A small image captioner, trained from scratch: encoder arch swin.
Rows from block 9 of the image encoder of a small image captioner, named by matrix and row number. Rows with one number belong to one neuron. Each number is 128 + 32 x the weight over its row's rms, rounded and kept within 0 to 255. All counts start at 0. After the name is the row's rms in percent of the matrix's.
After each neuron's rows are labels from the 100 images, of 14976, where the neuron reaches its highest value: "responds to" is what is common among them. Only what is clearly more common there than usual is listed. The data: photos of plants, animals and fungi (iNaturalist). In brackets: how many of the 100, against the usual share in percent.
# fc1: MLP up (encoder.blocks.9.mlp.fc1.weight, 384x96), inputs 0-31
# fc2: MLP down (encoder.blocks.9.mlp.fc2.weight, 96x384, transposed), outputs 0-31

fc1.91 093 [113 142  98 181 127  70 104 107 158 120 180 138 200 178 144 147 114 160 103 151 140 114  98 120 119 131 138  94 116 119 111 138]
fc2.91 089 [ 83 128  67 154 103 124 147  75 134  98 110 103 111 129 133 190 163 107 117 136  78 137 134 147 113  89 138  99 133 114 124  59]
responds to: class: Aves (98 vs 55); order Anseriformes (39 vs 5.5); family: Anatidae (39 vs 5.5)

fc1.336 113 [118 125  56 113 106 125 116 121 188 169 107 137 166 173 126  57 153  89 114 149 142 176 140 114 142 172 104  98 113  60 162 156]
fc2.336 105 [ 91 112 124 139 169 137 128 141 138 170 201  99 147 114 111 135  83  70  84 136  78 136 227 166 106 112 174 109 122 134 105 129]
responds to: phylum Arthropoda (78 vs 30.9); class Insecta (76 vs 29.2); order Lepidoptera (36 vs 13.7)

fc1.261 105 [ 93 119 182  98 111 148 144  96  86 105 115  86  78 173 183  75 136  96 141 194  66  85 122 139 101 205 101 139  98 102 147 146]
fc2.261 084 [ 66 167  87 144 124 167 137 158 133 130 208 102  86 165 139 146 142 114 132 168  83  99 170 175 111  76 121 137 133 115 134  97]
responds to: phylum Arthropoda (81 vs 30.9); class Insecta (80 vs 29.2); order Lepidoptera (38 vs 13.7)

fc1.275 106 [169 138 107  98 165 181 122 164 136  82 134 179 125 121 167 121 135  95 201 154 117 109 113 186  90 156  89  98 135  58  70 144]
fc2.275 088 [124 169 145 183  95 139 120  98 137 110 200 174  82 160 143 177 112 135 123  96 114 140 112  98 131 148 154 179 156 119 171 108]
responds to: order Anseriformes (35 vs 5.5); family: Anatidae (35 vs 5.5)

fc1.310 114 [143 148 133 132  80 144 146  85  94 122  95 175 128 150  84 104 148 135 100  96 124 204 130 122 151 128 177 114 111 128 169 101]
fc2.310 148 [142  99 188 100 125 126 174 141  86 127 113 119 130 119 148  71 145 156 143 120 207 125 181 123 119  83 136 115 107 148 129 114]
responds to: class Insecta (81 vs 29.2); phylum Arthropoda (81 vs 30.9); family: Coccinellidae (28 vs 1.7)

fc1.9 095 [141 116 165 114 174 114 113 139 145 133 146 102 127 130 164 166  91 169 146  99 174 166 160 135 180  79 152 151  68 106 121 162]
fc2.9 101 [129 108 168 125 109 134 175 120 120 156 112 156 124 130 118 255 152 105 114 114 147 132  92 147 109 104 113  95 164 148 168 147]
responds to: order Passeriformes (55 vs 24.9)

fc1.94 106 [ 95 155 137 164 121 175 101 170  87 153 160 107  92  89 102 140 107 189  81 161  83 143  89 113  93 126 158  94 125 154 128 182]
fc2.94 092 [126  90 113 126 145 110 181 130 107 106 110 155 141 142 126 133 142 127 142 118 172  94 172  93 117 125 103 141 172 106 107 111]
responds to: class Aves (88 vs 55)

fc1.374 103 [113 161 114 101  75 166 208 134 154 131 116 183 170 114  54 170 178  75 144  82  83 145 118 107 132 127 114  90  60 154 150 128]
fc2.374 105 [137 139 144  94 115 131 128 141 124 154  75 159 101 169 132  85 109 111  89 142 183 138 168 130 110 156  92  83 140 143 150 138]
responds to: phylum Arthropoda (60 vs 30.9)

fc1.349 094 [133 168 126 109 122 127 130 116  84 195 125 130 112 132 107 154 128 102 147  95 133 210 111 130  54  97 118  59 142 157 102 139]
fc2.349 091 [111 192 124 168 149 171 159 101 132 122 201 189 109 180 105 116 133 105  72 158 103 118 141 121 162 153 173 140 166  98 130  86]
responds to: class Aves (85 vs 55)

fc1.286 105 [163 118 163 147 133 159 149 140 109 150 157 107 137 121 149 152  82 131 177 104  81 153  92 107  78 110  82 125 164 100 106 127]
fc2.286 094 [123 163 132 218 131 154 150 109 146  84 154 146 152 157 118 174 113 131  76 126  97 109  69  80 105 105 164 124 171 122 155  89]
responds to: phylum Chordata (95 vs 60.8); class Aves (94 vs 55)

fc1.319 090 [149 108 122  92 147 180 123 174 164 122 115 101  89 145 120 148 110 171  84 100  78 171 137 139 150 144 136 121 139 103  70 101]
fc2.319 111 [ 95 138 144 143 114 157 156 142 156 142 105 183 122 104  79  89 128 107 161  99  98 109 177 100 121 179 148  65 155 121 143 142]
responds to: order Coleoptera (26 vs 3.2)

fc1.27 091 [110 163 134 148  81 114 204  93 131 160 148 189  85  71 105 143 169 145 143  93 102  71 117 100 185  83 149  99 100  74 143 146]
fc2.27 095 [ 93 150 128  90 108 156 117 102 182 118  67 157 152 109 136 117  92 154 129 115 100 134 153 118  95 129 135 115 152 109 150 103]
responds to: class Aves (85 vs 55); order Passeriformes (61 vs 24.9)

fc1.157 102 [ 34  70  84 164 107 165 138 165 110 172 152 140 107 105 109 169 132 174 125 125 149 100  86 163 167 142 123  87  77 100 117 174]
fc2.157 119 [113 117 190 127 132 155 163 123 100 152 105 139 142 135 127 255 131 127 124 132 120 140 126 114 124 115 114 131 124 133 137 133]
responds to: phylum Arthropoda (65 vs 30.9); class Insecta (64 vs 29.2)

fc1.270 096 [160  88 136 167 147 121 165 146 145 106 142 106 195 168 156  78 100 175 115 168 149 145  84 139  77 102  97 110 138 158 169  95]
fc2.270 093 [132 152  76 189 136  96 181 114 139  58  99 133 164 159 136 182 155 107 114 143 108 104 142 128 117  93 121 147 186 133 149 123]
responds to: class: Aves (98 vs 55); order Anseriformes (38 vs 5.5); family: Anatidae (38 vs 5.5)

fc1.257 094 [113 159 192 118 109 142 131  72 128 117 119 140 153 126  55  76  70 116  90  88  88 156  94  99 148 118 109  64  95 144 107 149]
fc2.257 114 [135  73 163 111 117 103 178 139  90 138 113 116 124 109 166 126 184 150 144  83 179 148 162 131 118 110 150 158  93 156 142 132]
responds to: phylum Arthropoda (69 vs 30.9); class Insecta (68 vs 29.2); order Lepidoptera (36 vs 13.7)

fc1.264 096 [148 139  93  81 121  81 164  62 191 150 117 134  95 111 117 127 100 112 154 139 104 109 132 169 155  79 175  97  76  58 117 132]
fc2.264 086 [ 89 110  63 163 143 146 133 123 149  74 162 123 125 104 146 162 105 113 104 130  55 123 145 185 113 175 138  79 129  98 144 120]
responds to: phylum Chordata (94 vs 60.8); class Aves (92 vs 55); order Passeriformes (53 vs 24.9)

fc1.206 085 [165 147 122  70 129 131 177 152 191 133 115 157 142 130  86  39 179 173 186 143 132 107 148 120 115 136 132 134 116 129 142  95]
fc2.206 105 [ 83  99 115 132 131 154 161 116 138 164  99 158 123 121 133 122 139 137 114 100 101 118 143  74 153 165 151  81 133 127 106 136]
responds to: phylum Chordata (93 vs 60.8); class Aves (89 vs 55)

fc1.23 103 [138 186 139 119 125 103  92  98 131  72 109 128 139  94 177 128 142 114 115 100 166 116 113 123 142  77 139 135 212 146  96 128]
fc2.23 081 [124 161 127 131 122 171  90  93 101 135  90 148  77 116 165 110 153 150  97 168  89 177 169 137 163 140 111 106 133 195 169  96]
responds to: order Passeriformes (50 vs 24.9)

fc1.282 103 [ 73  93  98 101 171 115 110 125 136 139 143 124 120  83 108  83 152 114 150 156 147 156 178 108  53 211 151 135 141 104 145 140]
fc2.282 111 [ 89 138 168 147 129 190 152 131 124 150 142  84 143 141 148 113 117  70 105 142  80 115 227 178 118 110 161 113 117 161 128 124]
responds to: class Insecta (85 vs 29.2); phylum Arthropoda (85 vs 30.9); order Hymenoptera (25 vs 3.5)

fc1.193 098 [ 85 123 192 119 124 151 135 100 109 127 140  63  81 103 130 172 152 176 157 146 129  86 123 139  84 147 127 151  91 144 122 121]
fc2.193 088 [100 204 114 114 100 145 182 149 121 110 177 183 131 103 130 216  90 125 157 151 120 123 133 118 142 167 124 129 150 170 151 157]
responds to: order Passeriformes (62 vs 24.9)

fc1.359 092 [150 135 164 123 183  87 142 112 105 108 166 141 158 129 157  92 119 159 169 153  76 140 114 128  90  55 168  75 145 173 130 141]
fc2.359 092 [ 40  85  73 191 150 144 154 119 171  88 159 122 143 110 112 182 123 103 145 122  79 130 137 129 124 139 126 102 102 120 105 107]
responds to: phylum Chordata (92 vs 60.8); class Aves (91 vs 55)

fc1.256 092 [ 60  44 166 185 140 114 124 144 164 156 139  99 106 101 168  98 115 124 150 180 131 144 120 156 139 112  86 157 124 201 167 105]
fc2.256 114 [ 75 179 145 152  97 145 144 131  87 157 120 125 137  93 110 255 140 153 101 163 133 132 114 132 155 135 119 124 130 166 130 144]
responds to: kingdom Plantae (26 vs 7.3); phylum Tracheophyta (26 vs 7.3)

fc1.280 103 [ 80 154 105 113  94 114 184 146 108 198  82 141 130 161 156 102 107  72 107 145 155 166 172 142 126 144 106 127 145 111 132 138]
fc2.280 099 [ 73 138 110 133 165 155 121 123 143 131 171 165 118 125 148 118 116  99  83 153  62  81 149 216 111 136 157  94 104  98 152 121]
responds to: class Insecta (85 vs 29.2); phylum Arthropoda (85 vs 30.9); order Hymenoptera (27 vs 3.5)

fc1.267 113 [176 156 150  68 184 136 193 103 136 113 103 117 134 137  58 113 112 141  93  75 110 200 137 152 112 101  93  62 137 130  94 118]
fc2.267 107 [110  67 175 110 100 148 111 115 124 155  85 142 127 157 112 155 157 155  67  54 182 153 179 103 104 170 178 101  95 133 120 107]
responds to: class: Insecta (59 vs 29.2); order Coleoptera (28 vs 3.2); family: Coccinellidae (26 vs 1.7)

fc1.228 087 [125  67 150 157  99  79 207  95 136 108 113 163 157  92 131 137 102 115 121 166 120  76  81 170 182 115 188 151 100  81 156 178]
fc2.228 091 [ 73 116  80 161  87 187 151 137 133 125 175 131 132 119 122 239 152 147 133 102  89 166 165 154 131 152  99 140 107 127 103 161]
responds to: order Passeriformes (50 vs 24.9)

fc1.178 105 [121 136 110 183 106  67 157 163 141 149  76 114 152 190 175 113 139 174 115 126  94 130 123 113 121 122 169  70 127 145 144  80]
fc2.178 090 [ 96 169 111 198 134 156 173 112 136  87 142 169 176 150  90 155 138 106  77 112  92  80 110  63  85 101 164 201 174 120 151 105]
responds to: class: Aves (95 vs 55); order Anseriformes (31 vs 5.5); family: Anatidae (31 vs 5.5)

fc1.218 102 [173 116 124 147  85  96 117  80  76 154  97 121 125 101 180 101 140 171  89 144 150 132 167 199 122 164 174 144  91 132 154 167]
fc2.218 097 [102 130 151 116 200 143 188 129 126  59 162  97  82 124 119  92 141 110 188 164 121 122 130 124 116  61  63  89 146 156 129  97]
responds to: order Passeriformes (52 vs 24.9)

fc1.28 112 [ 91 107 154 150  83 139 165 101 162 179 139  97 125 124 154 125 184  62 118 167 108 125 157  84  94 163 173  95 140 150 135 114]
fc2.28 100 [ 58 141 125 151 149 151 142 150 132 129 156 137 120 126 153  99  95 111 109 134  88  75 143 218 119 135 146 117 110 121 139 119]
responds to: class Insecta (91 vs 29.2); phylum Arthropoda (91 vs 30.9); order: Hymenoptera (31 vs 3.5); text has "bee" (28 vs 1.8)

fc1.72 086 [126  75 113  78 146 155 167 112 155 108 188 135 124 128 108 147 105 153 139 133  92  57 127 117 148 132 153 161  80  98  73 155]
fc2.72 084 [ 88 118 111 160 111 142 160 126 136 108 204 159 141 116 132 156 106  97 165 133  85 162 133 142 117 162 153 139 121 121 140 153]
responds to: class Aves (89 vs 55); order Passeriformes (65 vs 24.9)

fc1.49 099 [ 94  71 171 169 182 114  98 193 109 104 176 148 102 130 132 140  89 155 117 165 136 101 153 139 127 166 122 100 110  60 127 127]
fc2.49 079 [111 165  89 136  94 160 166 126 138 114 132 107 111 150 119 245 155 116 155 150  80 120 176 129 104 106 142 141 121 119 126 135]
responds to: order Passeriformes (52 vs 24.9)

fc1.250 094 [ 62 130 116 179 205  50  74 100 127 151 153 123 141  94 135 116 116 116  88 156 112 155 133 113 106  83 144 176 107 102 102 124]
fc2.250 090 [119 143 160 134  95 162 161 133 150 134 173 132 116 125 150 255 108 147 142 106  97 119 123 143 123 129 118 127 112 151 125 159]
responds to: order Passeriformes (51 vs 24.9)

fc1.353 091 [158 158  85 107 160 172 172 123  98 132 125 201 162 202 128 129 159  79 101 123 150  73 170 115  94 136 119 103 138 128 189  79]
fc2.353 099 [115 150 143 135 100 171 156 120 145 101 128 201  70 151 138 104 135 121 136  85 113 151 143 111 133 138 128 122 176 141 134 137]
responds to: class: Aves (91 vs 55); order Anseriformes (43 vs 5.5); family: Anatidae (43 vs 5.5)

fc1.224 101 [ 68 127 121 134 129 168 105 115 159 122  91  75 199 134 169 127 117  65  89 208 127 184 206  84 124 157 130 123 158  87 120 103]
fc2.224 112 [ 66 133 152 158 113 147 143 158  97 150 206 101 111 147 146 115 108  95 105 170  86 111 193 175 108 147 161 134 118 139 116 129]
responds to: phylum Arthropoda (87 vs 30.9); class Insecta (86 vs 29.2); order: Hymenoptera (27 vs 3.5); text has "bee" (27 vs 1.8)

fc1.254 098 [106 162 128 102 137 109 164 106  42 178 142 128 160 144 155 128 133 139 158 117 150 145 141 186 103  87 128  82 173 131 103 133]
fc2.254 090 [ 89 177 110 197 144 141 124 112 127 116 231 194  98 152 115 166 124  85 115 146 108 125 150  74 111 109 170 158 107 130 126 120]
responds to: class: Aves (88 vs 55); order Anseriformes (35 vs 5.5); family: Anatidae (35 vs 5.5)

fc1.337 096 [107  48 140 139 102  90 159 156  91 111 136 130 140 139 111 142 122 140 144 148 144 121 150 106  87 153 133 134 147 169 100 122]
fc2.337 087 [ 70 169 108 128 113 150 125 145 108 163 106 135 102 136 155 203 151  72 140 171  38 136 122 186  86  98 132 147 103  95 174 135]
responds to: class Insecta (90 vs 29.2); phylum Arthropoda (90 vs 30.9); text has "bee" (29 vs 1.8); family: Apidae (26 vs 1.4)

fc1.117 120 [114 152 148 159 105 132 109 132 130 123 156 114 132 147  63  94 136 108 106  91 102 137 148 134 129  59 179  89  85  84 104  99]
fc2.117 155 [133  88 167 100 127 121 159 129  85 123 121 128 116 101 152  71 156 160 143  99 211 141 169 112 117 105 140 137  98 143 162 121]
responds to: class Insecta (71 vs 29.2); phylum Arthropoda (71 vs 30.9); family: Nymphalidae (29 vs 4.6)

fc1.266 100 [185 131 209 192 104  96 100 115 181 147 126 119  84 149 151 141 130 106 136  81 153 132  78  94 165 135 109 184 125 173 164 141]
fc2.266 085 [ 75 164  97 118 142 147 150 112 131  99  82  85  81  88 124 144 137 124 154 153 113 177 163 115 133  88 112 105 179 186 147 154]
responds to: order Passeriformes (56 vs 24.9)

fc1.99 103 [ 74 156  98 174 131  80 122  79  71 135 129 136 161  91  86  69 194 145 109 150 130 187  94 114 105 124 142  70 152  76 168 124]
fc2.99 100 [114 125 137 138  89 181 134 149 140 174 108 108 112 128 148 246 117 107 145 106  77 129 201 129  91 112 146 141  87 132  96 124]
responds to: order Anseriformes (29 vs 5.5); family: Anatidae (29 vs 5.5)

fc1.313 103 [ 55 113 158 109 160 153 167 132 132 118 142 168 147  70 167 150 173 110 100 144 136 142 116 128 115  71 119 137  93 146 145 163]
fc2.313 108 [ 94 130 170 116 103 171 154 121 115 150  86 121 120 109 154 255 143 125 139 115 106 105 120 127 119 102 129 103 118 118 133 120]
responds to: phylum Arthropoda (76 vs 30.9); class Insecta (72 vs 29.2); order: Hymenoptera (28 vs 3.5); text has "bee" (25 vs 1.8)

fc1.305 111 [153 120 145 177 167 158 185  99  80  97 152 130  92 167  55  97 138 150 110 100 132 204 163 121 146  73 133 117 120 102 109  79]
fc2.305 145 [125  99 173  77 121 124 157 124  96 128 129 116 121  94 147  76 148 159 149 114 202 140 168  86 105  87 138 113  99 144 151 122]
responds to: class Insecta (66 vs 29.2); phylum Arthropoda (66 vs 30.9); family: Nymphalidae (26 vs 4.6)

fc1.245 109 [ 88  65  87 152 150  83  99 161 125 161 148  85 171  99  94 131 155 115 151 117 105 148  90 136 158 101  96 148 156  63 165 141]
fc2.245 099 [112 131 117 163  76 156 150 152  82 157 126 122 110 132 161 255 119 106 108 154  98 135 151 135 106  84 110 153 102 121 108 162]
responds to: phylum Arthropoda (78 vs 30.9); class Insecta (74 vs 29.2); order Lepidoptera (34 vs 13.7)

fc1.158 099 [ 98 162  89 136 133 144 110 152 159 139 114  96  82  97 162 134 118 109  55 185  97 181  99  85  94 119  92  79 120  74 188 114]
fc2.158 095 [ 50 164 102 120  94 146 155 144  91 118 202  99 101 116 138 125  92 116 110 148 102 113 164 163  93 130 160 164 108 177  69 149]
responds to: phylum Arthropoda (87 vs 30.9); class Insecta (84 vs 29.2); text has "bee" (29 vs 1.8); family: Apidae (26 vs 1.4)

fc1.383 093 [126  47  76 108  63 117 156 105 193 129 107 160 152 145 146 106 129  84 154 113 140 124  93  81 128 153 144 160 107  85 131  96]
fc2.383 091 [137 115 133 134 161 160 127 107 140 107 155 169 117 104 119  54 105 145  97 157 116 141 148 167  94 123 138  61 147 105 144 131]
responds to: order Lepidoptera (31 vs 13.7)

fc1.78 096 [ 66 140 163 100 147 107 129 149 115 162 166  79 126 147 101 129 155 146  78 113  82 196 152 144 128  83 132 134  96 151 132 125]
fc2.78 087 [123 141 111 131  77 145 179 137  61 138 115 126 139 111 133 255 145 117 135 148 136  85 156 142 105  86 122 110 145  91 117 129]
responds to: phylum Arthropoda (83 vs 30.9); class Insecta (78 vs 29.2); order Lepidoptera (31 vs 13.7)

fc1.132 097 [ 67 151 142 103 168  71 108  92 125 159 101 116 100 182 137  74 110 142 153 154 149  66  96 195 122 103 157 155 159 172  99 122]
fc2.132 085 [102 111 174 188 115 138 115 159 151 134 111 137 115 172  91 207 166 122  64 131  76 136 151  88 141 152 141 170 123 116  85 102]
responds to: order Anseriformes (31 vs 5.5); family: Anatidae (31 vs 5.5)

fc1.56 095 [105 109 125 103 154  91 163 107 161 106  83 149 145 145 135 143  96 170 109 145  90  70 162 147 186 149 152  99  80 130 130 146]
fc2.56 093 [101 121  46 124  79 144 167 115 120 142 225 175  59 124 112 221 133 121 136 139 136 141  92  90 138 101 116 105  94 122 144 134]
responds to: phylum Chordata (96 vs 60.8); class Aves (94 vs 55)

fc1.100 104 [ 88 124  95  85  76 139  98 132 107 117 114 152 148 157 144 114 136 108  45  52 153 206 141 145 109 100 126 130  75 147 142  54]
fc2.100 123 [159 139 171 121 115 145 178 114 105 114 113  95 109  88 127  93 147 142 168 128 164 124 179  90 108  81 118  75 118 112 119 121]
responds to: class Insecta (71 vs 29.2); phylum Arthropoda (71 vs 30.9); family: Nymphalidae (31 vs 4.6)

fc1.381 096 [112 118 134 131 175  82 142  94 118 143 162 180  93 179 130 144 179 167 144 147 145 157 114 111 159 162 134  85 142 160 146 122]
fc2.381 125 [ 80 135  47 132 160 100 119 140 140 135 208 144 139 126 139 186 132  92  84 164  91 100  86  90 116 135 168  67 106 170 100  90]
responds to: phylum Chordata (96 vs 60.8); class Aves (94 vs 55)

fc1.201 102 [119 130 149 152 163 173 149 165 153 135 110 116 105 162  71 121 135 138 118  93  88 195 110 162 110 126 113 110  98 113 103 137]
fc2.201 140 [155 101 192 101 118 104 155 120  92 125 115 135 134 127 152  83 159 149 133 116 212 114 196 119 101 102 147 135 111 121 161 107]
responds to: class Insecta (67 vs 29.2); phylum Arthropoda (67 vs 30.9); family: Nymphalidae (29 vs 4.6)

fc1.375 087 [150 116 119  89  86 109  93 139 158 115 157 141 146 137  83  75 141  95 150 182 165 151 148 153 126 137 161 100 129 105 153 137]
fc2.375 089 [100 135  88 154 165 152 181  95 118  97 114  70 129 155 123 237 158 111  89  85 108 103 107 106 151  70 141 100  99 142  87  78]
responds to: class Aves (86 vs 55)

fc1.329 098 [161 183 120 131 172 204 191 111 103 121 147 145  96 184  92  68 130 169 107 164 124 133 170 146 140  98 161 131 122 131 112 138]
fc2.329 114 [ 84 114 110 127  96 154 165 136 151 132  94 209  93 135 114 108 124 135 133 109 141 108 162 114 176 165 122 113 160 125 127 140]
responds to: class Aves (97 vs 55); order Accipitriformes (26 vs 3.9)

fc1.87 100 [109  84  96 120 123 120 170  69 160 114  86 132 109 166 153 134 153 151 106 129 132 122  62 163 109 150 123  50  86 179 160 116]
fc2.87 117 [ 78 139  92 123 138 115 161 123 137 117 192 193 137 135 123 119 108  29  95 174 118  99 119 111 123 113 146  92 163 108 143 114]
responds to: phylum Chordata (92 vs 60.8); class Aves (89 vs 55)

fc1.26 099 [138 165 153 136 164  91 169  90  93 102 162 134 110 108 125 131 174 104 152 165  78 160  98  80  83 136  76 157  70 139 103  88]
fc2.26 096 [ 83 152 124 151 119 168 118 129 164 113 203 186 123  98 127  71  88 112 149 111 103 141  96 135 136 159 142  91 161 130 111 161]
responds to: class Aves (83 vs 55)

fc1.179 089 [126 116 119 112 141 118  93 151  97 121  95 121 122  68  97 121 166  93 161 175 146 136 139 113 123 146 116 139 100 177 136 134]
fc2.179 096 [ 46 103 160 131 119 150 163 156 110 113  58 136 127 129 158 255 156 137 152 110 109 109 126 150 122 140 109  96 118 134 176 112]
responds to: class Insecta (87 vs 29.2); phylum Arthropoda (87 vs 30.9); order Hymenoptera (26 vs 3.5)

fc1.339 098 [122 154 136 130 147 152 181 170  88  94  86  59  83  83 205 122  73 121 140 147 101  57 122  98 111 122 163 124 142 160 108 142]
fc2.339 078 [108 198 115 138 139 133 106 124 148  87 129 167  88 155 131 210 153 171 149 166 135 138 115 121 176 114 103 142 103 166 150 151]
responds to: order Passeriformes (51 vs 24.9)

fc1.106 108 [177 170 173 134 113 122 138 124 108 161  74 117  94 118 163 113  72 171 164 118 117  74  89 118 115 107 114 143 176 200 107 173]
fc2.106 096 [104 151 126 121 151 116 135 130 154  86 148  99  85 123 165  97 156 113 163 139 143 175 142 117 123 115 102 152 119 170 181  80]
responds to: order Passeriformes (61 vs 24.9)

fc1.185 093 [101 151 126 159  85 138  94 119 125  83 144 105  88 164 180  78  87 112  99  98 110 144 115 170  78  89 147 112 128 149 120 148]
fc2.185 094 [118 133 181 171 132 144 135 170 105 101 141 121 178 128  93 227 130 131  83 140 120 132  93  63 143 134 122 174 143 145 123 146]
responds to: class Aves (94 vs 55); phylum Chordata (94 vs 60.8)

fc1.32 095 [134 143 130 149 176 117 108 118 121 163 180  75 212 199 177  99 128 145 144 164 148 157  50 127  98  99 183  95 116 173  90  97]
fc2.32 098 [ 69 138  88 191 115 135 147 142 141 113 166 146 141 143 102 196 139  65  60 163  50 111 121  78 127 146 142 122 154 137 142  79]
responds to: phylum Chordata (96 vs 60.8); class Aves (95 vs 55); order: Anseriformes (25 vs 5.5); family: Anatidae (25 vs 5.5)