config.toml
model = "image captioner"
crop_scale_min = 0.7
horizontal_flip = true
tokenizer = "word"
encoder_norm_position = "pre"
encoder_fused_qkv = false
encoder_qk_norm = false
encoder_widths = [48, 96, 192]
decoder_tie_embeddings = false
precondition_frequency = 10
batch_size = 64
weight_decay = 0.0
Rows from block 9 of the image encoder of a small image captioner, named by matrix and row number. Rows with one number belong to one neuron. Each number is 500 + 25 x the weight over its row's rms, rounded and kept within 0 to 999. All counts start at 0. Numbers have three digits each.
After each neuron's rows are labels from the 100 images, of 14976, where the neuron reaches its highest value: "patch colour" is the nearest of a few named colours to the mean colour under the peak; "top examples" is what is common among them. Only what is clearly more common there than usual is listed. The data: photos of plants, animals and fungi (iNaturalist). In brackets: how many of the 100.
# fc1: MLP up (encoder.blocks.9.mlp.fc1.weight, 384x96), inputs 32-63
# fc2: MLP down (encoder.blocks.9.mlp.fc2.weight, 96x384, transposed), outputs 32-63

fc1.18:500498501507540453482522546481504453507482488533481519519488517499536479488454515521547497489531
fc2.18:527470516502507525520476499496516453520350516498501483504499511493484500497525504507514500487485
patch colour: grey (81)
top examples: class Aves (91); order Accipitriformes (25)

fc1.157:503516515473506465467504535521495518487452528515500486515521514519491507533533502505473502527507
fc2.157:516511523513501490501494504503475521491376500539488497497491507501490493477485507507491530491493
patch colour: green (30)
top examples: phylum Arthropoda (65); class Insecta (64)

fc1.151:503489516470498535501534512502517504517477524465478522469519505510532485547548457469455488496482
fc2.151:506516546511516501491505492498472534488340511499510486518509488506499504479500492507491516491501
patch colour: white (39)
top examples: class Aves (92); phylum Chordata (92)

fc1.71:475520503510526513524507494481498499502514511538519458464468519471499500507490520484497489477486
fc2.71:510446524529499508497526489492520487504387463454506504521497499501511484517536484544472535467533
patch colour: grey (86)
top examples: class Aves (96); phylum Chordata (96); order Passeriformes (54)

fc1.70:473512486502502513462477440474457533484529468526514525470540475499480497546506522545464470512488
fc2.70:514493540456518466541536495513475462516520534459479481492475535509519519531455507474523480505519
patch colour: brown (53)
top examples: class Aves (86)

fc1.213:506523499527464489479465518486532456499468515481489498440509453467487515498462479507537490514454
fc2.213:516505510527510528501492497500518478519341500510507497533484521507465493490476527536484519462492
patch colour: pink (31)
top examples: class Aves (93); order Accipitriformes (25)

fc1.38:482493532503477528475509470533510518531536534505485489535525500489501540465514477526455507485447
fc2.38:492493509487512493542519493508490509489497514537462512521463480499484559502459528518501516494495
patch colour: orange (49); yellow (27)
top examples: phylum Arthropoda (63); class Insecta (61)

fc1.57:472511481492513468487491472453497489472520513515453527533510523474490526455479469499513499526522
fc2.57:505513527468523473520535492495471450457465508533486537486531521551483475501514531465468488494508
patch colour: grey (78)
top examples: class Aves (86); order Passeriformes (53)

fc1.293:507507529473547507476486539507540519463502544481461510434496507495520493482476542537503497502531
fc2.293:531497518534500530493504536503496512492352509460506478519510489509468471488474504545502522493484
patch colour: pink (28)
top examples: phylum Arthropoda (64); class Insecta (59)

fc1.368:504513514549539522543534509497492518563509443511471531555491517525451507493464478477510503548485
fc2.368:497487507479500478503442492468493448498509493464498497491463462493454512450492519528500496485466
patch colour: brown (78)
top examples: phylum Arthropoda (61); class Insecta (59); order Lepidoptera (32)

fc1.227:471517478519488516528520536511518493458530485499470504485489453499512549458486480509520529463483
fc2.227:477456506472506521514497474494541432474473485527514530506527537474550502482506538499478533498476
patch colour: grey (79)
top examples: class Aves (85); order Passeriformes (52)

fc1.237:523516497504474510491541513532483532503485512504499500490521526500496521501485489504477523546496
fc2.237:505514487514484500516460500431520436501508444518493547470478513467523514499500478507501533481474
patch colour: brown (64)
top examples: class Insecta (63); phylum Arthropoda (63)

fc1.68:491535514492482505507480527521531536473533518517506501505491500491517524523520564541507513477519
fc2.68:517496504453525510462514483529479457574502515476509478473484513488517489496561496488473502548498
patch colour: purple (30)
top examples: phylum Arthropoda (70); class Insecta (68); order Lepidoptera (32)

fc1.180:502512493504498471513525477510527478507552508555500474470518535514508497512527519525480509538517
fc2.180:491496552425520529501528465531494462516530538497500504477490504463524505492562524487478470495499
patch colour: purple (53); pink (39)
top examples: phylum Arthropoda (88); class Insecta (87); order Hymenoptera (26)

fc1.313:539517520463501494506519496516473493521499507485472455510511523532533561467559508463450510495506
fc2.313:498512516522499523470516487494472510517392500516505504502483524505488500487513497521498526512512
patch colour: pink (59)
top examples: phylum Arthropoda (76); class Insecta (72); order: Hymenoptera (28); text has "bee" (25)

fc1.39:455497537469472460500535488547524561519535490491455520490531501512505482486519473472503514508520
fc2.39:527449522509517509493495505493475558502442499522500508514508507488474518504475479493492504457493
patch colour: orange (36)
top examples: phylum Arthropoda (76); class Insecta (74); order Lepidoptera (32)

fc1.336:551503523489500492507517506488497499512510503545522466458540554506483496484533543491502497510539
fc2.336:495492519441500530512508499539489435522513526516513495460489502465535518495572499508489481508479
patch colour: purple (36); pink (28)
top examples: phylum Arthropoda (78); class Insecta (76); order Lepidoptera (36)

fc1.101:504544498449509483508532518520495508516511507502477477510487516481493508516494458480468537506469
fc2.101:482494518493528512490546495491476505503450515525500503494467557500502511490549521504504512462477
patch colour: pink (41)
top examples: phylum Arthropoda (76); class Insecta (75)

fc1.263:549515487504543507481525486499509480489514518533488494475511527510512524491539537487517543478556
fc2.263:487485503463542519496528492516494466528468523516535461484493498480515490492577489473522476521483
patch colour: purple (30); pink (26)
top examples: phylum Arthropoda (82); class Insecta (81); order Lepidoptera (44)

fc1.229:506539485521498497472522509487484462457477536506486514492501497505479519506520455524476520508501
fc2.229:497472548462473489502503495517489479506392481510515486507519484497512494499475526495454491514479
patch colour: grey (84)
top examples: phylum Chordata (93); class Aves (90); order Passeriformes (50)

fc1.27:492485526531482502495476525499492441480508517504487489502534495487467516521472461518486521471483
fc2.27:526468495514477539519512523512546475527393504499528507545486522512525474517499513500463528476502
patch colour: grey (90)
top examples: class Aves (85); order Passeriformes (61)

fc1.274:526531477507490552533483557479493505511503486520508473475522497507512483491495483482493499522489
fc2.274:514482563467483471470516484487453448514512487472489492477467479455521505470527499523437538457471
patch colour: brown (81)
top examples: class Insecta (60); order Coleoptera (27)

fc1.310:517499535536516531524496518482510501519521486534500485503500476486522527481537445514528507445526
fc2.310:492479498471499494509488477482483442529511512466487518480451485484496495487483495511444524523431
patch colour: brown (79)
top examples: class Insecta (81); phylum Arthropoda (81); family: Coccinellidae (28)

fc1.164:490505477452467502514479500502490523478450534477473506474513487510547510510554489478448480518468
fc2.164:511506515517509499501512498489484516499362506537495496511503510496503501480486508502489524478506
patch colour: white (60); cyan (25)
top examples: class Aves (84); order Passeriformes (58)

fc1.14:495513494489522490470526520432482474506503505487527511474476488457499495501472526483486504473505
fc2.14:533461481505501510507521473499504482535385549479512488510497502507475488535526518528520484481528
patch colour: grey (80)
top examples: class Aves (89)

fc1.303:515510479517525468489480514440510517501437474484522502493481467516470520501554493508493514478440
fc2.303:508520497522518495511506465508508506487352509534498501506500491496500535475496480505489524506492
patch colour: cyan (28)
top examples: class Aves (88)

fc1.258:527512482547507469493487494484565453470502557507475504477527471468538532475494523504488502534533
fc2.258:523485529507499518504505504480516467508355492512503502521473504499484496519499489498490520501487
patch colour: grey (82)
top examples: class Aves (94); phylum Chordata (94); order Passeriformes (53)